A small multi-label image tagger, trained from scratch: depths [2, 4, 2].
Rows from block 4, named by matrix and row number. Rows with one number belong to one channel. Each number is 128 + 24 x the weight over its row's rms, rounded and kept within 0 to 255. All counts start at 0. Numbers have three digits each. After the name is the row's rms in percent of the matrix's.
# convs0: first 3x3 conv (model.blocks.4.convs.0.weight, 256x256x3x3), inputs 96-103, a 3x3 kernel for each
# convs1: second 3x3 conv (model.blocks.4.convs.1.weight, 256x256x3x3, transposed), outputs 96-103, a 3x3 kernel for each
convs0.39 105:121112101126121128121100100127142156151162165091153127129095145093127133141121116131121098169150114131157162108135159107139147147102067152121093144117125086113170089143111119121137104116154138129140114100144099118112
convs1.39 103:128105117135130134112144097146098146157157128120160161126112122174160124112125115123100102140064148099135139174130171139120122155181148124168127135136148085099129118118139118112103112096134133114097121122082124105134
convs0.40 099:120111097112144091127146124140149152124113138150137140118121115095111142133110132118130088081115121164094081127143168105135133127102134087116136130130157110101085140149105130165104143119093125134184094114127160131109
convs1.40 100:128096152105126152144106132136126144122161121110149141132167147148132136150127129134105128166118143123118107149142122108130118123117166134160132126143121124125097122116127115111198111130112142118120114112127091137077
convs0.41 099:098116138145128135107123138114085113097079120116122109142132096122146144136131159120102114104166139089109134142143118123123135068087087105144113141135126126109084126108159133120167140194167123144121129126140119159161
convs1.41 097:113135157152118153128126148157118091094115151107134159139125109082127145177121128156151128141158140153128133134162141143110131170129136118121139158154105136137128152125099162129115147123110130130137125110121112083110
convs0.42 098:139148163121121134110121174143116100111131094088120137101132088140146127105121125115146099168135155104169152088127131141150115115136165142118123129147122172148134137165087123125107146126120136116083083098143125112073
convs1.42 098:126085138078118101140124072114126120140122107099114101102124136145120128140116114137138115173128135130118117107135121135111144148121106109144139118110108150159151082070133115138127109124149121140121122132127123126157
convs0.43 100:129131130146149122095126152078127136132081127135110130104107115131155123132127156110128153116119155176157123127102117093128166118136153143122161148163162098138123136141103096156081153124124105135121097106135107093133
convs1.43 097:153122177160126122147141212116083107135139109147166158120176128133112122087097144092152163122153168106143176112165092129158113145138151117095139129077153161131124097167131195126141114144122112108125150133101126125127
convs0.44 101:139139158131110129121102103123137155108154133097129140088090140136122107147137122176130113120088127113092139134157164115116129114079112104142129080126148123131122113111124122147136127136161129154147141092122132111089
convs1.44 100:102117098114105108152114085126154153138140140126128107137110126114118111124126123109128153126159126149104121108092114111095121162124138128091119117090149130117151163112095155113144125110110148134164100156171121134139
convs0.45 098:152150103098124158127126146139158138149103107118102126102133150107127150189201174140163126160110105082097080137124138137112124106134085098122175143162119125111078132120123154126137179116128123138153125130135145158133
convs1.45 099:129100122121141147154144170108102137147120097104097122107139141134143089088114114155122122130132180133164141146140140202153136136095115185094135112102112133131141120124116153133137120091131090058113116139110129135104
convs0.46 104:124139119114158191144122183095088100110106141155105108109110111131134133143159139142091102115107094147115127133115132149150112153113121144143147144190178159154143180153083113131100114113121076152101129130116158111101
convs1.46 102:134111096096161141141131141130151105129099105104116092164161117111141141118135132153111136128138134117116131091118110126110108099130182138121109157089143135126117192100120156170092109100113128107105105125149170130098
convs0.47 102:125100108111100105123144167127109112138126122127143095087102146118134118118091078087134206104136161152116109138158158141162121141147129112115118150148110160120123133101165153127130122126149113143123136144150123120131
convs1.47 107:086114144144113150155145108166069124103095118119154137134162165130073116136119119133097108090116149141109107093136145130129144112141117136094171111103124099128160152119082102134141129158079110106162112107148119109157
convs0.48 105:130162109139130117135155114119164145121111109125159117121144150146130125117130139091159140174165148140127134140136105129130185165122151152139118148151130143115106115155121122131136158127137093167136142095132130133125
convs1.48 099:112128132152122114100113128109107110177104125131095122111112130079149129128091127144137118137173112136101082162108145149123091122121103096113145135121145114128138139118143126146145095130172122102131138175122139124128
convs0.49 100:120120087122112122126130101113154150123150168119120140139121153145144114140117081119143141115090121159137143131167112130147123127090121131118095098131123153142120105189124140144125100103122147142128179159130115110137
convs1.49 096:083141125119117089129104097094125120088141123120120136120126135127118109084091109102116112147147152113124140118141160105147138142126135109119165142139138142097114085154127106155086119101137134148146101099138097143098
convs0.50 096:158135134111157124163092066166147150118170107128161120136104086173130149142134149141136144084120118104080124137144123101125129197095119156107116100150149123162113128176145128162151117197151119150110136162108140076126
convs1.50 098:124179078136144168122107119124140150125158132109131138094134145085113110142156084104114192127157146110120155138185128116113112157160141139130153139093155120103148102175168106149137163127096114195150166138128178096114
convs0.51 102:160180153114099141129134122130120115128103114109100118085184131108111189167152082137118079133147120115144143101111085102101068092106083112068116142142109103118158121152145123081151127142165129121129134127090137117125
convs1.51 101:154125137147136166119111138090103159153133083202127111107152112126140147179139137125104119095093097117138109098101147115123097155131130184157177117105136155143115078137177122154133141143170147130139118149101155155147
convs0.52 096:152155140112118153147114115139125151130147132123150146117133132125118092123166142149112128126081129151136125079120093120108157146128089186133120155127099134140108109107148114135107083129132132147072127128076133132096
convs1.52 094:137121127129146117075143080181114137156125108105083111128113115128108076116100094127114155144154127117159157166168118128140153139125126117080119125137177115107119172142115113137101157172110102119153088145137153095113
convs0.53 098:127121112116133138147137144160143070140107124146179143115142150105123129118124172082145133127105142090097121161116161105166114091125114098097186121119114121147135146109120141121123119138115120108098126104114128130105
convs1.53 095:071114087096115118132098127129115171113160143156081107131087126081156127156101111153142138109107117087144103112181112139159146066161143125090116147091126155133127129143121117148152100146158162161111136112128125111100
convs0.54 103:115079118093136136148107119162145116102137142084139143094129147131141150135110144122137116074164160134116108114128135138118109124143122108143179112126143144144128169105146119118154083144104124111114167145095173123176
convs1.54 100:127139113127090112106116100124126124110143168153104137106195108134113120085123131159160133080135142100149108120096091143118121130129156119120128129113130126126154132085136128085151102130143146161086169089130113091127
convs0.55 107:192124095130100125132115115130135121170159152146144117124150144099109134132126107127114138121129104123125118165116089140121091133161125104087124116100128168091109134119140171131124166157185102088157123100142127118144
convs1.55 103:133117147101129124128122148130160121155114106117108175125116096101108142100095145157122100136139098150119150144111143139134121115127131130132126122128121106126110137134163145096161138090192131100133093167103132126155
convs0.56 095:161172145123138140110157112150131188140127123112129160158165184165139143132149108113076149139105130090095107133156149129109119105100089078108111136089117117137114120090128117130108116134111144137097143060073173119158
convs1.56 096:132163093139119084118127135112120116142120088085117153094107109129119093153151140133109134121145125106123069131153134135137149110116136174093168129130183104092139137123090161113120109113081084149116111149115095143125
convs0.57 104:135152093146111107099113090101102107154166140125161100133124132181150094130120152119141151142100172101120157106117134135183131088127164112150125124139166127077126133117139104129111102115123130178163124118157158128112
convs1.57 106:157122094144103113120125153123145131155151126125173171129138118138116156104114132128091147113100110104131100127136106156105162119116147109145112115114120154102118090139140131150152127111133132135123109119139129100127
convs0.58 102:093118158104151143144135133103114097100120159139159149134147103115142148104154138152159105139133099190133064104159156153144130153139108074143152128131135159134114113110109140126083110127103108110125096136174095083142
convs1.58 102:162093047170109196116087176117118150149125095127129160168106097082143149085122093115157116113106111148164119148168088165161087113146107115157116086173146127141099125129163125140173103099124127136095133137186153112169
convs0.59 097:135130084085137131133141153135124087164174114128088078118145162123137133090122104119093123094145122138125156153124140139085096126140111094101101099120093111114096112116095125124144176150130107119107132143134145080121
convs1.59 095:134123105113161143163130146124153120100118114127096150174125125134089110147139146155139071115113094139146172089140093158130100129087131113107164127097147128099132144150124139139141121143095139131138137110119202124104
convs0.60 106:146173112168123091156132100171111121111096090108122103145156148136162158167175123116117144135120115125155127149128104116130116119171134184108165149090182199068165118117141118133145133109169157120153129103136123160143
convs1.60 103:127131093125143121126133114151152118105104125159103143165112153159173156168150127115108166154116113143093125093091126098134114145121097129142094067142103144124076103154096156157140148127113127141198131159127131135119
convs0.61 096:112147163136158162130120093089128139111142160123088161151160105163164137168124113111129126185153135150114089117110176132088140096114120169154112132121107133087099108154157119107142105125090151125119111148125164125146
convs1.61 097:119136131114098113111130144126127147165112089139110127153112111119129113154127110181110141152149157132111144111140152122117144117142103139143145130133083151159097157122137133150099156160120098150073121115095126126096
convs0.62 095:107130088134125192138139111134084086134117105151123096136111104110125127111118119131133104135136131152140137119102099138140122101128154125111144104169118143136138104106125097138116125127130090098103112110179151132139
convs1.62 100:131153118123162103125164118148126142149178142130121121128123107123139104120142143129154135174148094133134139087107108116127108098154128135153145142136137119130123137153142114117123155162158122095125113124144157137150
convs0.63 103:129166139127127142122112096123125116122133123152132142156126168132150121126157114095121138114134110096121149106115129164108137124117138085108108092118083110136117135129187122158139130135140111109163168117115103118122
convs1.63 099:097087109069139110170121176131200141140083134141106100133141111142140127122106144128107111132108072105164109156127119127128145147145175174136134112137143115128151089145187172143130077136122144099150151159111119147136
convs0.64 111:123128146102131133135126106134145153128188126127149113108095159113111167146120127131112124124117113099147144145163183153129140148158119100140125138107167153096137111148132083141130121127132161099112161112112112105139
convs1.64 107:112159136094071114134115150146146121128110157152148125101164090160133129166118144158111119119112110152145172147105127114157099125130195100157111132130076119164099118119124158137147128094130117138155119171092143106097
convs0.65 105:062114191096126147143137166144133115124141123119187147152116162119144147106115129079144086113141113056076132151118125080143147097118124145114103156064122160138100092148180117144160127130143124135113157126144168138144
convs1.65 103:089130142096139122132130174111116133142110123110122178132127139121116150118191127125162135108155085140120189159139134138155138139121129108094099108156080143138133134146101143134119117129122157082137116122111144143140
convs0.66 098:150146151146154164097109166111172132082094177115159136108140118092120200185147187109117158135151150128090139113158126137180129097095130141132117094165163132136177117123104144111136153131168116130129135111086113097120
convs1.66 097:099117130102123111116098160136118141110133093104080078078122090105123128114140092143123127150115141112094121124153127122108128127103139114167073099097148107092102152112102069089144137154129146153129133120145124152108
convs0.67 097:128147092129131153096111085096094148141174113148138154137178102143144118114122122101109089121132108146113145152109152122130135152092139091089148139141164104126110142144136122147155112182079165134138165140128151145135
convs1.67 097:155139158155095156121172125120133128092139152117079125147142107114116161165121150141133132114115137123117161118137135135096172099119109101085126103153109110095167092120165088118148156083093147172109114129102112118121
convs0.68 102:134158157145144173105175116083145112131158103097119137130134182095131096124098168173134127111154065115118135119132119116117168135102136135138099143086125103120113159093109147164164085115147107137167135150096138172135
convs1.68 101:138073108095118124156138131120169118142127149156066126130123129143121154139153092130137135119143140104140172113121105114121122120146119149111065123183138108120148146137163145100102114155105121136134120117131145156114
convs0.69 102:140131122102150141159107146139135136150129138104119123155124111133097065127085087098145162129120123125108123138095151111130101141107112104130149148119114156099165096126144145120122140106117152160121129110102151101080
convs1.69 105:120119109153067123083117145120128132125140107155144089125137181165110131153090183119084119147096085096077173126107140118124151193118114114201148127138121149114134113158085158091127125114118099135113092081127136126144
convs0.70 105:155125112122098142140116117134132117129141186119111083154106100138128111131109121134104117137115113143136142160137150142111144110144102081156106112093099125153127121115155125085112097117129145131136093135103097103125
convs1.70 107:130138103121140150138097137135116114103185128121178181144119140099105163149114133120114149130160135138093101167124146131098100127133094122120112136152116152133104129152135127124125099170117120103108130109115107123100
convs0.71 099:150151130136144157093113134155126143134165146129129137112141122119114111097096121099090122106142098124097156116094089132127121135132123156093128089099077089121128185139123158153115139136110149145125126125121125112161
convs1.71 100:127105121121139126098142079113133114111084111157115148135107121105121127121137144150136114116115127102098080150127157153119133101120102104153110136128101131144116132112149138120151132143113106162135132087150128109166
convs0.72 097:110146165142125109156123150128136102078142138122138124111155158146115128121160132141161154119102110121132081125092100154160150131110104072145138087133123129131096109168079101091160156058158132155130106115096119110088
convs1.72 098:099131125144110180136089158063116103113123159110138138101080122115140147151126163119136154146152153154165153152190116100136104084122143118116141156099111103111151059165152115158149122102129131163100132151108174152099
convs0.73 104:139086125103111098149110167169140160163148154125114133139101096148185103176147184129168125119128142136117100115129102116095159153105137156093089129159105126106093156097125128155156096175134148118147112126112145121147
convs1.73 108:180150134173120131147128140089148116117143089133081160109110104112129133170147116102138154110094093136136146166162098152135162127134141142087167120074135113130098103141107088134130099138128117142163123137118119123152
convs0.74 106:117104100099104123108105086108130114125182114148143156166126113150121108119092158116170136120140118120136139139122099130124107147130095127142158133071137113150137152131135116111143135131167127122116124143137170146128
convs1.74 100:136156111134129111108128132138130109139093110115102073122158141142138115143109087130168139150132088094118153118091156134144148101150110099128150074147127107106117104097116127143109158118119132091135113159114102134171
convs0.75 098:174125192171140187110109125092098147115117130112114136104076109133074112138165144087110152159135148135138168134136155135126119121147135108122148137118106128131179138143127086110138100126111180112133127141169122171142
convs1.75 099:134182137093115119120119202095127143126109073112139107180140120130135140128118154140152099188106098127118081153113127145129139136127111165092144108143132090128121102118158146115142126101145163086120122124088096137125
convs0.76 108:135139145088089093110130111142109138116179125133116123108102123144136138128112145086135150135113116122098090146161137119131129128062129161111071115149100169161151140099113161094122153176165116137142159112092106114098
convs1.76 100:084091132083122092144121101085153114124118141163095124122132150160120116136133138150127125097131110135139137153148169095141102114125114147105148139118127142069162146098134140104125136147088156077144131151120147088136
convs0.77 096:133118102118113142096086131124151136159161138091155155183146167123120140130112093106098108174146150094112152102122098097109136130141111070122101130154143127161116171113155163144141109130125118112131146126140143157119
convs1.77 100:080154130080100099108118104107154186126165129164153136158106154138135068132102148162156086146146105120126111151133117114121087109139145163120108140118113087093150171122129119138148101158154165123113125131117105136120
convs0.78 101:125125112127117088116167117141132144128139144142173088106104145095152120112149145113105121150145150103120129131123137114103140081127125114120135117138130115101098138111137143133105174142108154078140166138134082179142
convs1.78 104:111073140172114161110147124175174126112144157149113143104137092126108095135121132125131096146093176141159134132153140133093128125128120105137164127186134113115128119094121137122135143164124104130089120122110098115145
convs0.79 100:126122134121150141148115102140115133133138158110144123127175131115191138097128092120122091118134133098123107133141078139147126103097123146174145113118085113138117126107127153155150092158154169149091099113105091146083
convs1.79 104:151111154112106107133116120150091124196164162148139132100150146143176146175113171139093149123137147099126129169137140142144147111127105157162134144161129112115180121139148091148183142140145113129133121144132125124130
convs0.80 100:132171176161113110145156157115139082136063109092091149140093128099193130124099079131109099093139168075134142125114132130136128124141144155125133121090111185142130096148143088108120134157145146134130180112119151108164
convs1.80 101:134143145150137113129111135102095125114153105133116139112120143136137120138124124102129111146132144080150199157096126111128099100115134093162186106169145144124100098144106164154125108137120158148089123090117143129106
convs0.81 095:123134124116106140129121097149144130158134128135173134164112126141174090173113123153102122122159124160092119156131154148116138135154170117168147115116096147136102130134139125088136139115120160138074127163101098136130
convs1.81 096:122127107109131104118102142133149159147150173140110170111111111127124129100122160168126109096113139075124133135145149130138114113087182163144111134110129130115140157163113141134113162130156137134134123106105102119068
convs0.82 101:086108091130179125163158130147113136154144162137136138152159151120133106180146117138142149095125096136139118113129142167111131132150103141164124090117159110164112116111089135114123081146117088107113198134137147117136
convs1.82 097:126117145117149197150146128142158120130105147111095119126149113132136175121073122144118113100094102147074149081144133119124098117075115083085115154125092127114137121140178131083145169119095149059093136105084120113126
convs0.83 097:114141163135091123087073108097097142150159097137138172127155144111139116113123139096197177142132158115163136091106109065123128116117142136153149148128081132106113112142133117092180167135115114107152092150153133180180
convs1.83 103:158087141123128096116127112148129090122123129128090130096128143126122189103116160100148085106119090153099096203164116163142144179157145133090143132121120149119156098107140105119144097145127117130134138126137131107132
convs0.84 094:099107101129130132102148131146120133128097137153110110124159132121109127095090081139110101143124119130158110098125092133125104131117120083169162132115150130130172105146126137127105118119047151139173114139106147122148
convs1.84 097:124142113097136120124127135132128151117151124134128101136187148102140092125107120176146101098129111135128134168124115170149106166142162153105135110104119100072161138151127133168142148126125127153115144124090169146146
convs0.85 097:154115115135133124141133143110160116104148129116092097147098103161117144111136106125144149155137128125147112141134170137159117127108084115167127130106138071135127118134154134088130140113088157152204121125131168119143
convs1.85 096:078111140148156140128135113091093108085171151126130122145139118162173112157132113123110137105134134153125115150148081117157145080164115144130090093099126107125146124127059149115075108127112156094104111136145134134152
convs0.86 108:105105122155091134172115106105138140110160175111117145174105119141111151147147119134119120107146135094141157134139144126108094144105125116132118127158122141129112122122139159129149135109103119112132154119096098114144
convs1.86 107:145141159149115144132129164144138117144087151101152125119074140124106123140153108157097140103152098086099097136122106175091130120136122147166139153135156104150157105155132070146140107139112168146116146132120128141172
convs0.87 101:142122130076129105109135137157129081122155120100116091133144163095172139129088140093140086137144173156102155138124114168091071082147084163159073133126151136086126098131156129120142121148107121100125079096138124182152
convs1.87 102:089093110124103115115129060146104154118119127155154147126121136123144161107122131088078107139111122120152146133097121146129135119134131143122054164096097110123130126158135120179105121130138122182102166104143113095103
convs0.88 097:116141110110089130092138121127145158119101126143147118082095098133086078066091116123119113106139114132128144138139156117171121136093092109132098110140136120174130153165135138131115119127154136059076120115133187150122
convs1.88 099:152161141131137134091122176145124135128162098191148106074115158116099117120111123144130129175149169118137127127127083127074114109110138165124152122063109107160147116087150161125114092094130167158102128085157167159126
convs0.89 104:109145119141125134116149099119144098081127113137164134122125148118129150128104118097121105104125134132107131120095137141124154120120085128135114148109104108134109132131120161083117097112190126103140131118138078154122
convs1.89 104:143101188099133119133105130149080067122144142105121117081146141104145101110150146137117127094090113162095109141103134124117103141107135147138111134101131117114101107141135145125172105101146114108136131146144121131137
convs0.90 100:105139129146140144145114107125137121135134154126107117135129153148128152124120125129142150133087147124108145143100161114145134131144171140111105180103146211138126117170124109124147136109141098113156168104159192162090
convs1.90 101:143125133128106148124116168163150164149148106119164087117130077150158093131166124141103116124155116173142158156116084135119115146123130168115173117114105121123125154134063143136090136109150133142137156107141127157144
convs0.91 099:105140135110128106095133145111125126142105147102155086148126156098090158126109138142143147117124123085141159122136123119122108131105126139155117124123129115140145078144150092129178140133138137156106159129148148107133
convs1.91 102:130136128142162118132090126123132153128130106163129112132121136107110113134114107124100136125137077096129136094131104100127123112155135153141118163149109131145138099152143132146151104152144079125136079121120145154115
convs0.92 105:097137102170151172144133123122127103116181151154166134121121097115136160159174165146107131118133139143139132157137120142176044115104046125083143135098101193097111120147142124127169145101133114124140093137066086098163
convs1.92 104:124125089083099072181129168138143114126126117126138196159089138099140113112126102125107124111131142139130109134123132130147096101170143125144091142113079090133133123138122145124097135126126120176141080134140094134099
convs0.93 102:087145135148119107135109119128113113143129116121147116124129115146088108148155091144109099149127114160101109129124110123120117162113104105161091116088117142118135146168173114141142144147179110114141128121111183098084
convs1.93 098:139123101104109122105121129153129115070104132131115149162126134128101072074099113145122125088138116124119116108123135127092149151121139100135134081096097126094138121143083118137096108102100134123161134114147126104110
convs0.94 101:109124132090106172158147153123133135095105143129114147116117095156142132172144113114105182116099141135110098088201166098114128126160125126108131141141120175154085121118122114131155147087161087106117139094082102125121
convs1.94 101:124146121125175166116153152123107154138121124144121114141120125070148146186114112151129085142109153181106142089107120110133114128171145098146155147136110115119111148165111130132143099130154110130123152099120135111140
convs0.95 097:141134112143132095142120096125095127120140121170171118147143142120085086124097130144111120098098113139122125135111103124128106074141104096104155074134121142145121052097135104094097099110125166130137123125093122116112
convs1.95 095:065102066123090138099134158134097135151095101047077135194072071112128105168121138158171132136164131133139129148124176099149125140129088093131096120128115148160125116157079169143048161118114089146154172134095093137128
convs0.96 097:104075061091118119143123151102133150133125160117108134109135170127141111142137093115089122109147106117134132112125134147104118138132109092137083158141138154164156184116126185149082091161125154125162161158112131151107
convs1.96 098:104081126083153149160118171131125107114135158142112147148141093108132129126150143114143167142106123132113160153125139177144173167124125117148134163132133126143138116105143147131099159141082085087118151073110107083100
convs0.97 102:106100109130140132118142121161147155073092118107072123112107137156156115054131080140097137109111109108122122111169137120094101108141087154116142128152154089108112131105115162136125182159118094099112116137094129142166
convs1.97 101:124104103138145122072129131134111120097115165110119132152136137104148101124115148135116119139143126085067121117149147119133125130142182116155130113084169114145106141119110157116092173108108119142119126122127158151161
convs0.98 101:114179144120131181125114106095098158113154129095105100107176109137119125120137089105118173110107130122150113115154092113153154156102114113117129109105143149133161128157093095164154108134159116173189123140119122144109
convs1.98 096:158128153114143132120105130118159132138165179137096136101145091106156124141114109174117160118138122098112119093155130137135128129179132166137133097190143166148122114169140118136145124153147114150090113143126101112122
convs0.99 098:119140124138137123096142179095173144131155117185142140134133134121104125123103103107145108118117129092116084110144177110138142162155076139152143108113128098134098135103099095118120106141156113107175163131112121113153
convs1.99 097:096102102125132143132110084137131115096116135134065107175116127133114096122131106088121136093180124162138122119119079139112100104134110092127149089101123117117104122085139167092114094147137132164101138152100099121062
convs0.100 096:160143134131115117114130155105160157128177104157093120113117100124142102103093165125102116124156131124095097099134155087131140101124115134152106098128166083095106144144087138165151175175177137111124134079083122111095
convs1.100 097:105132120131150138105166105127097081075113132090147114133127097130130136111092168121149134101142124179122174092129147107124160109078111117170149095125163136157099124118137120070189152121169120164122119140105129153137
convs0.101 103:138124110136148127131120183147134137162129143098173137166154104129098117165141104108139143153127092100117106135144101139073137136131122165129102094100093130124089140150151086114121131073119125166159127131124126065107
convs1.101 099:091100107113146167126097130139113127116147163128150145118096139134134100126119131188152115115088119121124104140149149151159089133115104099109143136136168112147114129153102133113126095157106116151180150161119110156081
convs0.102 101:116100131125156122119150105116126122132134140121100119129115136110126143103097109115082121095115128117132131077125106117120086128096139091135069113152121103132098144115084102158132085150145145129121120117151103108140
convs1.102 105:125156099107109120078177120159117091111127120157110142114121128118119086112123150144112144169118170089143113143125167157111194115102145114155145165126113104111151100147143102138141140110130110113120096128164157140130
convs0.103 104:152137172137126095137107126080128099179126158114125150159146149129179158085094150102110131093111082158146164122150104137100121092169114105131162143126131140141151111168132177115095118112150141104160191163157085156126
convs1.103 102:101122090116137139104135108143114106135134063117121171123133114107124147154117168123142115115135150102065144149087117096101170156083066171121094142126156136114135115146118116109110119134118100126209098094159092132091
convs0.104 099:080112099154103129152104091096114132103118117112108126099118091103113109166160108145118130145136157134127146112128122125118111146155129126097123206067128181107082182153117136128103176131109144101126142118134145131129
convs1.104 103:141161153128120138151148149174113117161132106077125113116122112137141117164096123124132093129122139151110079098122136121111105109120127164109123123169126106148102129079076118132111185126121092103129155125148093137135
convs0.105 096:093110142077093140115124152124103127146146108128157153111098093199145133138133147143101096159153165157138155143132150147189117162176145151138122135103156099087119104126142137124135131137179100128121138111094130141156
convs1.105 098:107127131113137183134087092096112121143136130129106131130081121170118092082150132147151119161146125166121128142148142149133130113166163129145082108141161113141154136128102090143117082110102114112114135129151121091134
convs0.106 095:099121070128151114136107169130148124159104151148101119101146111146115134173143152136131160130134129084118155154112099120096115173144159121103098128144157119111131175133099118155117117135146129122138151107091160122125
convs1.106 096:146097147092098151115074146118132108103103111091142126150113090120133122124131157136141123087136148126132117090117065079131116131101116096162075130144145130137122132167155109148198116124110128135158109134111131116127
convs0.107 099:102076103118108101105112122081160100137129154157145098129146134157137156138133121096142103110095140134104132119120105156122138163138067154155158135119132101109161167112095135086115137126105168102097117144122158093120
convs1.107 098:106164121142121149144141130130156108133144120109141119110152144145156143113113130142129102123144099108161100141138119112139085158153134079121140096098107116134120106116120080131104131154133124150119125122119109138153
convs0.108 097:103140103146131146140159145140151109114145134134132124149164129105121167097130103164194176174113138123141162133110102111110108130105145156149179129116082126143094154098134101069165137113146073142163139139092112108119
convs1.108 098:157128086151145149151106118162135112148099104110121155148134140113157145073079122113097107144169147093137095120190129144119165156126107116111108090123154161141104129141125114120163142099099154145122125127150126135145
convs0.109 104:138162122127156160116141110125153137176119153131105149149128097143141157123133140139142146149081141129131118176079110125115155103173151147126137129105097111107133146142123102170162127100157150130141179123086124154104
convs1.109 099:139116104114151135106115144110137102168100128118155130140114143129136110084138118127146121137132116135115143136123151102137076139128098130106144116139105107141129089141150148127123100138113112133147137140136092135097
convs0.110 090:127105095056111158136106108151160095131088081111122098139101107120160100116117129084119081111127106165105149148121130101106111092122153119120102165131131118152154164121144090122131088145131130152119128131140162146131
convs1.110 094:121136157114142136168112185117130153122170096147135117108135138139116186135119149155135108107114120113108123115153121130140108188160132156159149113150107113132160178101086135119093137085126124107112154092119124146095
convs0.111 101:112131128102117135117097088128157150126126130140146141136129179146116139118133151155133107163109095155124112142149148139129134149145124082113144099142095133123136124112096101123111138160132116138134163119097155161131
convs1.111 099:109135101122136138112107096122137131128134104110088125122122129136107135161122160095127113141126119102138144181143110150101075115181113075156129147129089083103110139107085169175136133094148127140127126122095114135087
convs0.112 103:090124176142117148165134111125128085119119108106122175153140158108135141130160123124073190113120142147117138161119132135143111116143066107147112091129133149119133148211077148162133053150121103128146107127085127104125
convs1.112 105:133139121085148120053114122108149127119154152142132120116155115141111155158152108126113171126129169095095138124130128151121136180131112162128085162119150116091138077124166137094154119096161097147124142098119112133158
convs0.113 109:142125125118121143147110072133111110173135095111193130125103118158122093148162084127118115102106106112091151118104149125110154125163125093113157117088169126107167137122152105126119126123149101120149133128110167154147
convs1.113 107:130124155080101141122129123112106153137109154144101127104102128124133113113131136127077111140168139123128162118091139130105108114082120156128133105132087119165133124157107110154114111142080130139113132112151113137123
convs0.114 095:104112127152130135160156094117127111164199139108073100169116138123095098135162146128163142130149124129128085162159114155194132075151130119117137069098115120122154080139108143081128162135102101162138113129148126147140
convs1.114 102:112113070096152128141135132138147119089088090108143137141110110132151119119143127139158148158122163133166133116142150117115094168122109173131108152119124144104172158132100132149077138101132126059133129085149182172114
convs0.115 099:117120117112113097153137127136095097101111124133100129111104173142140121147127140105133102133155123153150114143135120156124134144169126136129140158116114180087125117111126108149129100111117094139174154118135157118078
convs1.115 102:102109140147097159169158140092132073109111133171124080146040123102109156153128147143162148142172144132144111136108106128154106119153091091095126091122133147099096125088109117080100111109113095146159075138141090153163
convs0.116 096:155127048118126111147140147109151106118113154127125104133151181135131131114096095196129098134132088128142094132128143127103142102088107117189141126108131134115134099106148098149123080157164150159167143147146114150081
convs1.116 098:132171098123120118119148089139095086135086120142117118157109170115125142109151078116106136103122102096131145144113133136152138136108119109129120110134090117126146175115145142081123132108133109108123167142137102112093
convs0.117 097:137159179162152184106061145140149132189190131107113113149110120130131116133128109097086127113074077089134143141139134138138149166157131116063104095089092104126127073113091117125121119147162114126160137104108078143115
convs1.117 098:093127124154101153148140098113155124127139149148126132174166121087126118087143154131087128092090150127119144170142077115133162108123087127103099121137117103122121085170136153079105146119166184115155135113169147118124
convs0.118 105:128136146158121127149113157115158140118107138122125092127129150154108149135101129165128136089143098135165161106188124099156115122121121126082149138122102146122133112128094121114128121099121126151181132167155120124133
convs1.118 104:113140124125123127110141105171137105144141128117104136140083113129129106116142098115133153107117096135112131145132177112081105117121140137141137162124155140098101162125122115079150130174118091137072122135117117092131
convs0.119 105:127117121081106163132141127081116071097133111157158160151126121135143114116141174128134081121104148138093149134143152163108114108131125125109154145140150140081143129118158116130129099158105116144125118151105139119137
convs1.119 099:114135122202106137133130125108088087095131084076084107154148096121105130146128151139144112132137155148131160127154088131104128112130172146101142119115139129096152125084151137110098162114146126121114118102137108102152
convs0.120 098:137104116123106149131085095093100112117106114111150139133119092150157170199107116153105104133141133124195097157129094168114096136108142154110137136123100107141143142147094119074118076106112090105124143082093151111102
convs1.120 094:134143149131135139153128161145133155125126123120075120135074122112108134123164122121137095126095102119144184128136138124133093101091139137142169107111143192088075145111139160126095142123088130086118121135132121123099
convs0.121 097:133129134148153148108114099158137109148146166108136133109131139111142164178141103161148124095104131120132111114102110061105090152116126130169090126110121125114161117154118178195062128114127142135106148127158119133118
convs1.121 103:114103122107143116138148092146086109137124200163159124146126128127172119136126143121064129161146145149168157121127107101116146171154159124115110168153140152114091138101168104101184083111166085104141148097130156124105
convs0.122 101:116096083129183099152148208154108157137129115111122148164168120156150116172132169101154121137137147128099140140151153125149105148102109146114106133109132119114113115142131072158138134115134115107126116151123076130158
convs1.122 105:157138121131125158122158123147142111098151153135116110149169141127114157088123122127128108160138126146094182130121167115136141154136112105143129133125127122104075142131152141151110127144130121122148099138145140123117
convs0.123 105:127103112117107139126115138081112135124157109141108132138140109116114158152142110130158145121132094108152116131140171088149116113147131141079142102132090129118127157109113124146128151173100141122111139097104150140141
convs1.123 105:125109112109114107165148146128134130161122077181165159130101123113115127143142114104124157143116118106117103225051144115128137131138142136124132133149152118171114139104190133129146162088123082119100129114119117097140
convs0.171 097:142128083109124123137149128139146134155103136109118090133137172082128121132122109124130111146143158152111167102157127111128130112158134102082128143074123153143099166074146122164128161097139094095141150114130126135130
convs1.171 096:127113093107070127076109098144116131156110083110137148124106103117117148144123103166156136143115103146134101141143132195150112158134147105099125152101116104148137141154084124087109095149105135092098090139135115116089
convs0.172 092:159170101107149162128111108133092133133142134118123092117136120114125138151123135122087137094113136136106166133112167104115125094141161113091147157143138156157103109122104129142123109094201098125102123117129123126147
convs1.172 097:130144122085144088134130105104124109127148113137102148129113093155107121118115107129143128123133126110134141116110110169141117129136152131120126123135099107130122101153115086157134113132147166134110159125099130140089
convs0.173 094:116120107132110166150096073137075121114132125107117111149106112131145145148147159146091086126063141130111104108097146094115146083147087110125131112126108140138101086145125144154130161123117146128140136140161109103119
convs1.173 095:152135118087121101138132148136067147161111169125109125147168120131118138128104131095130114133140111128126154129115081072137122101108121103106140134122118145118143117131166150141106126113109086091115083113163108150150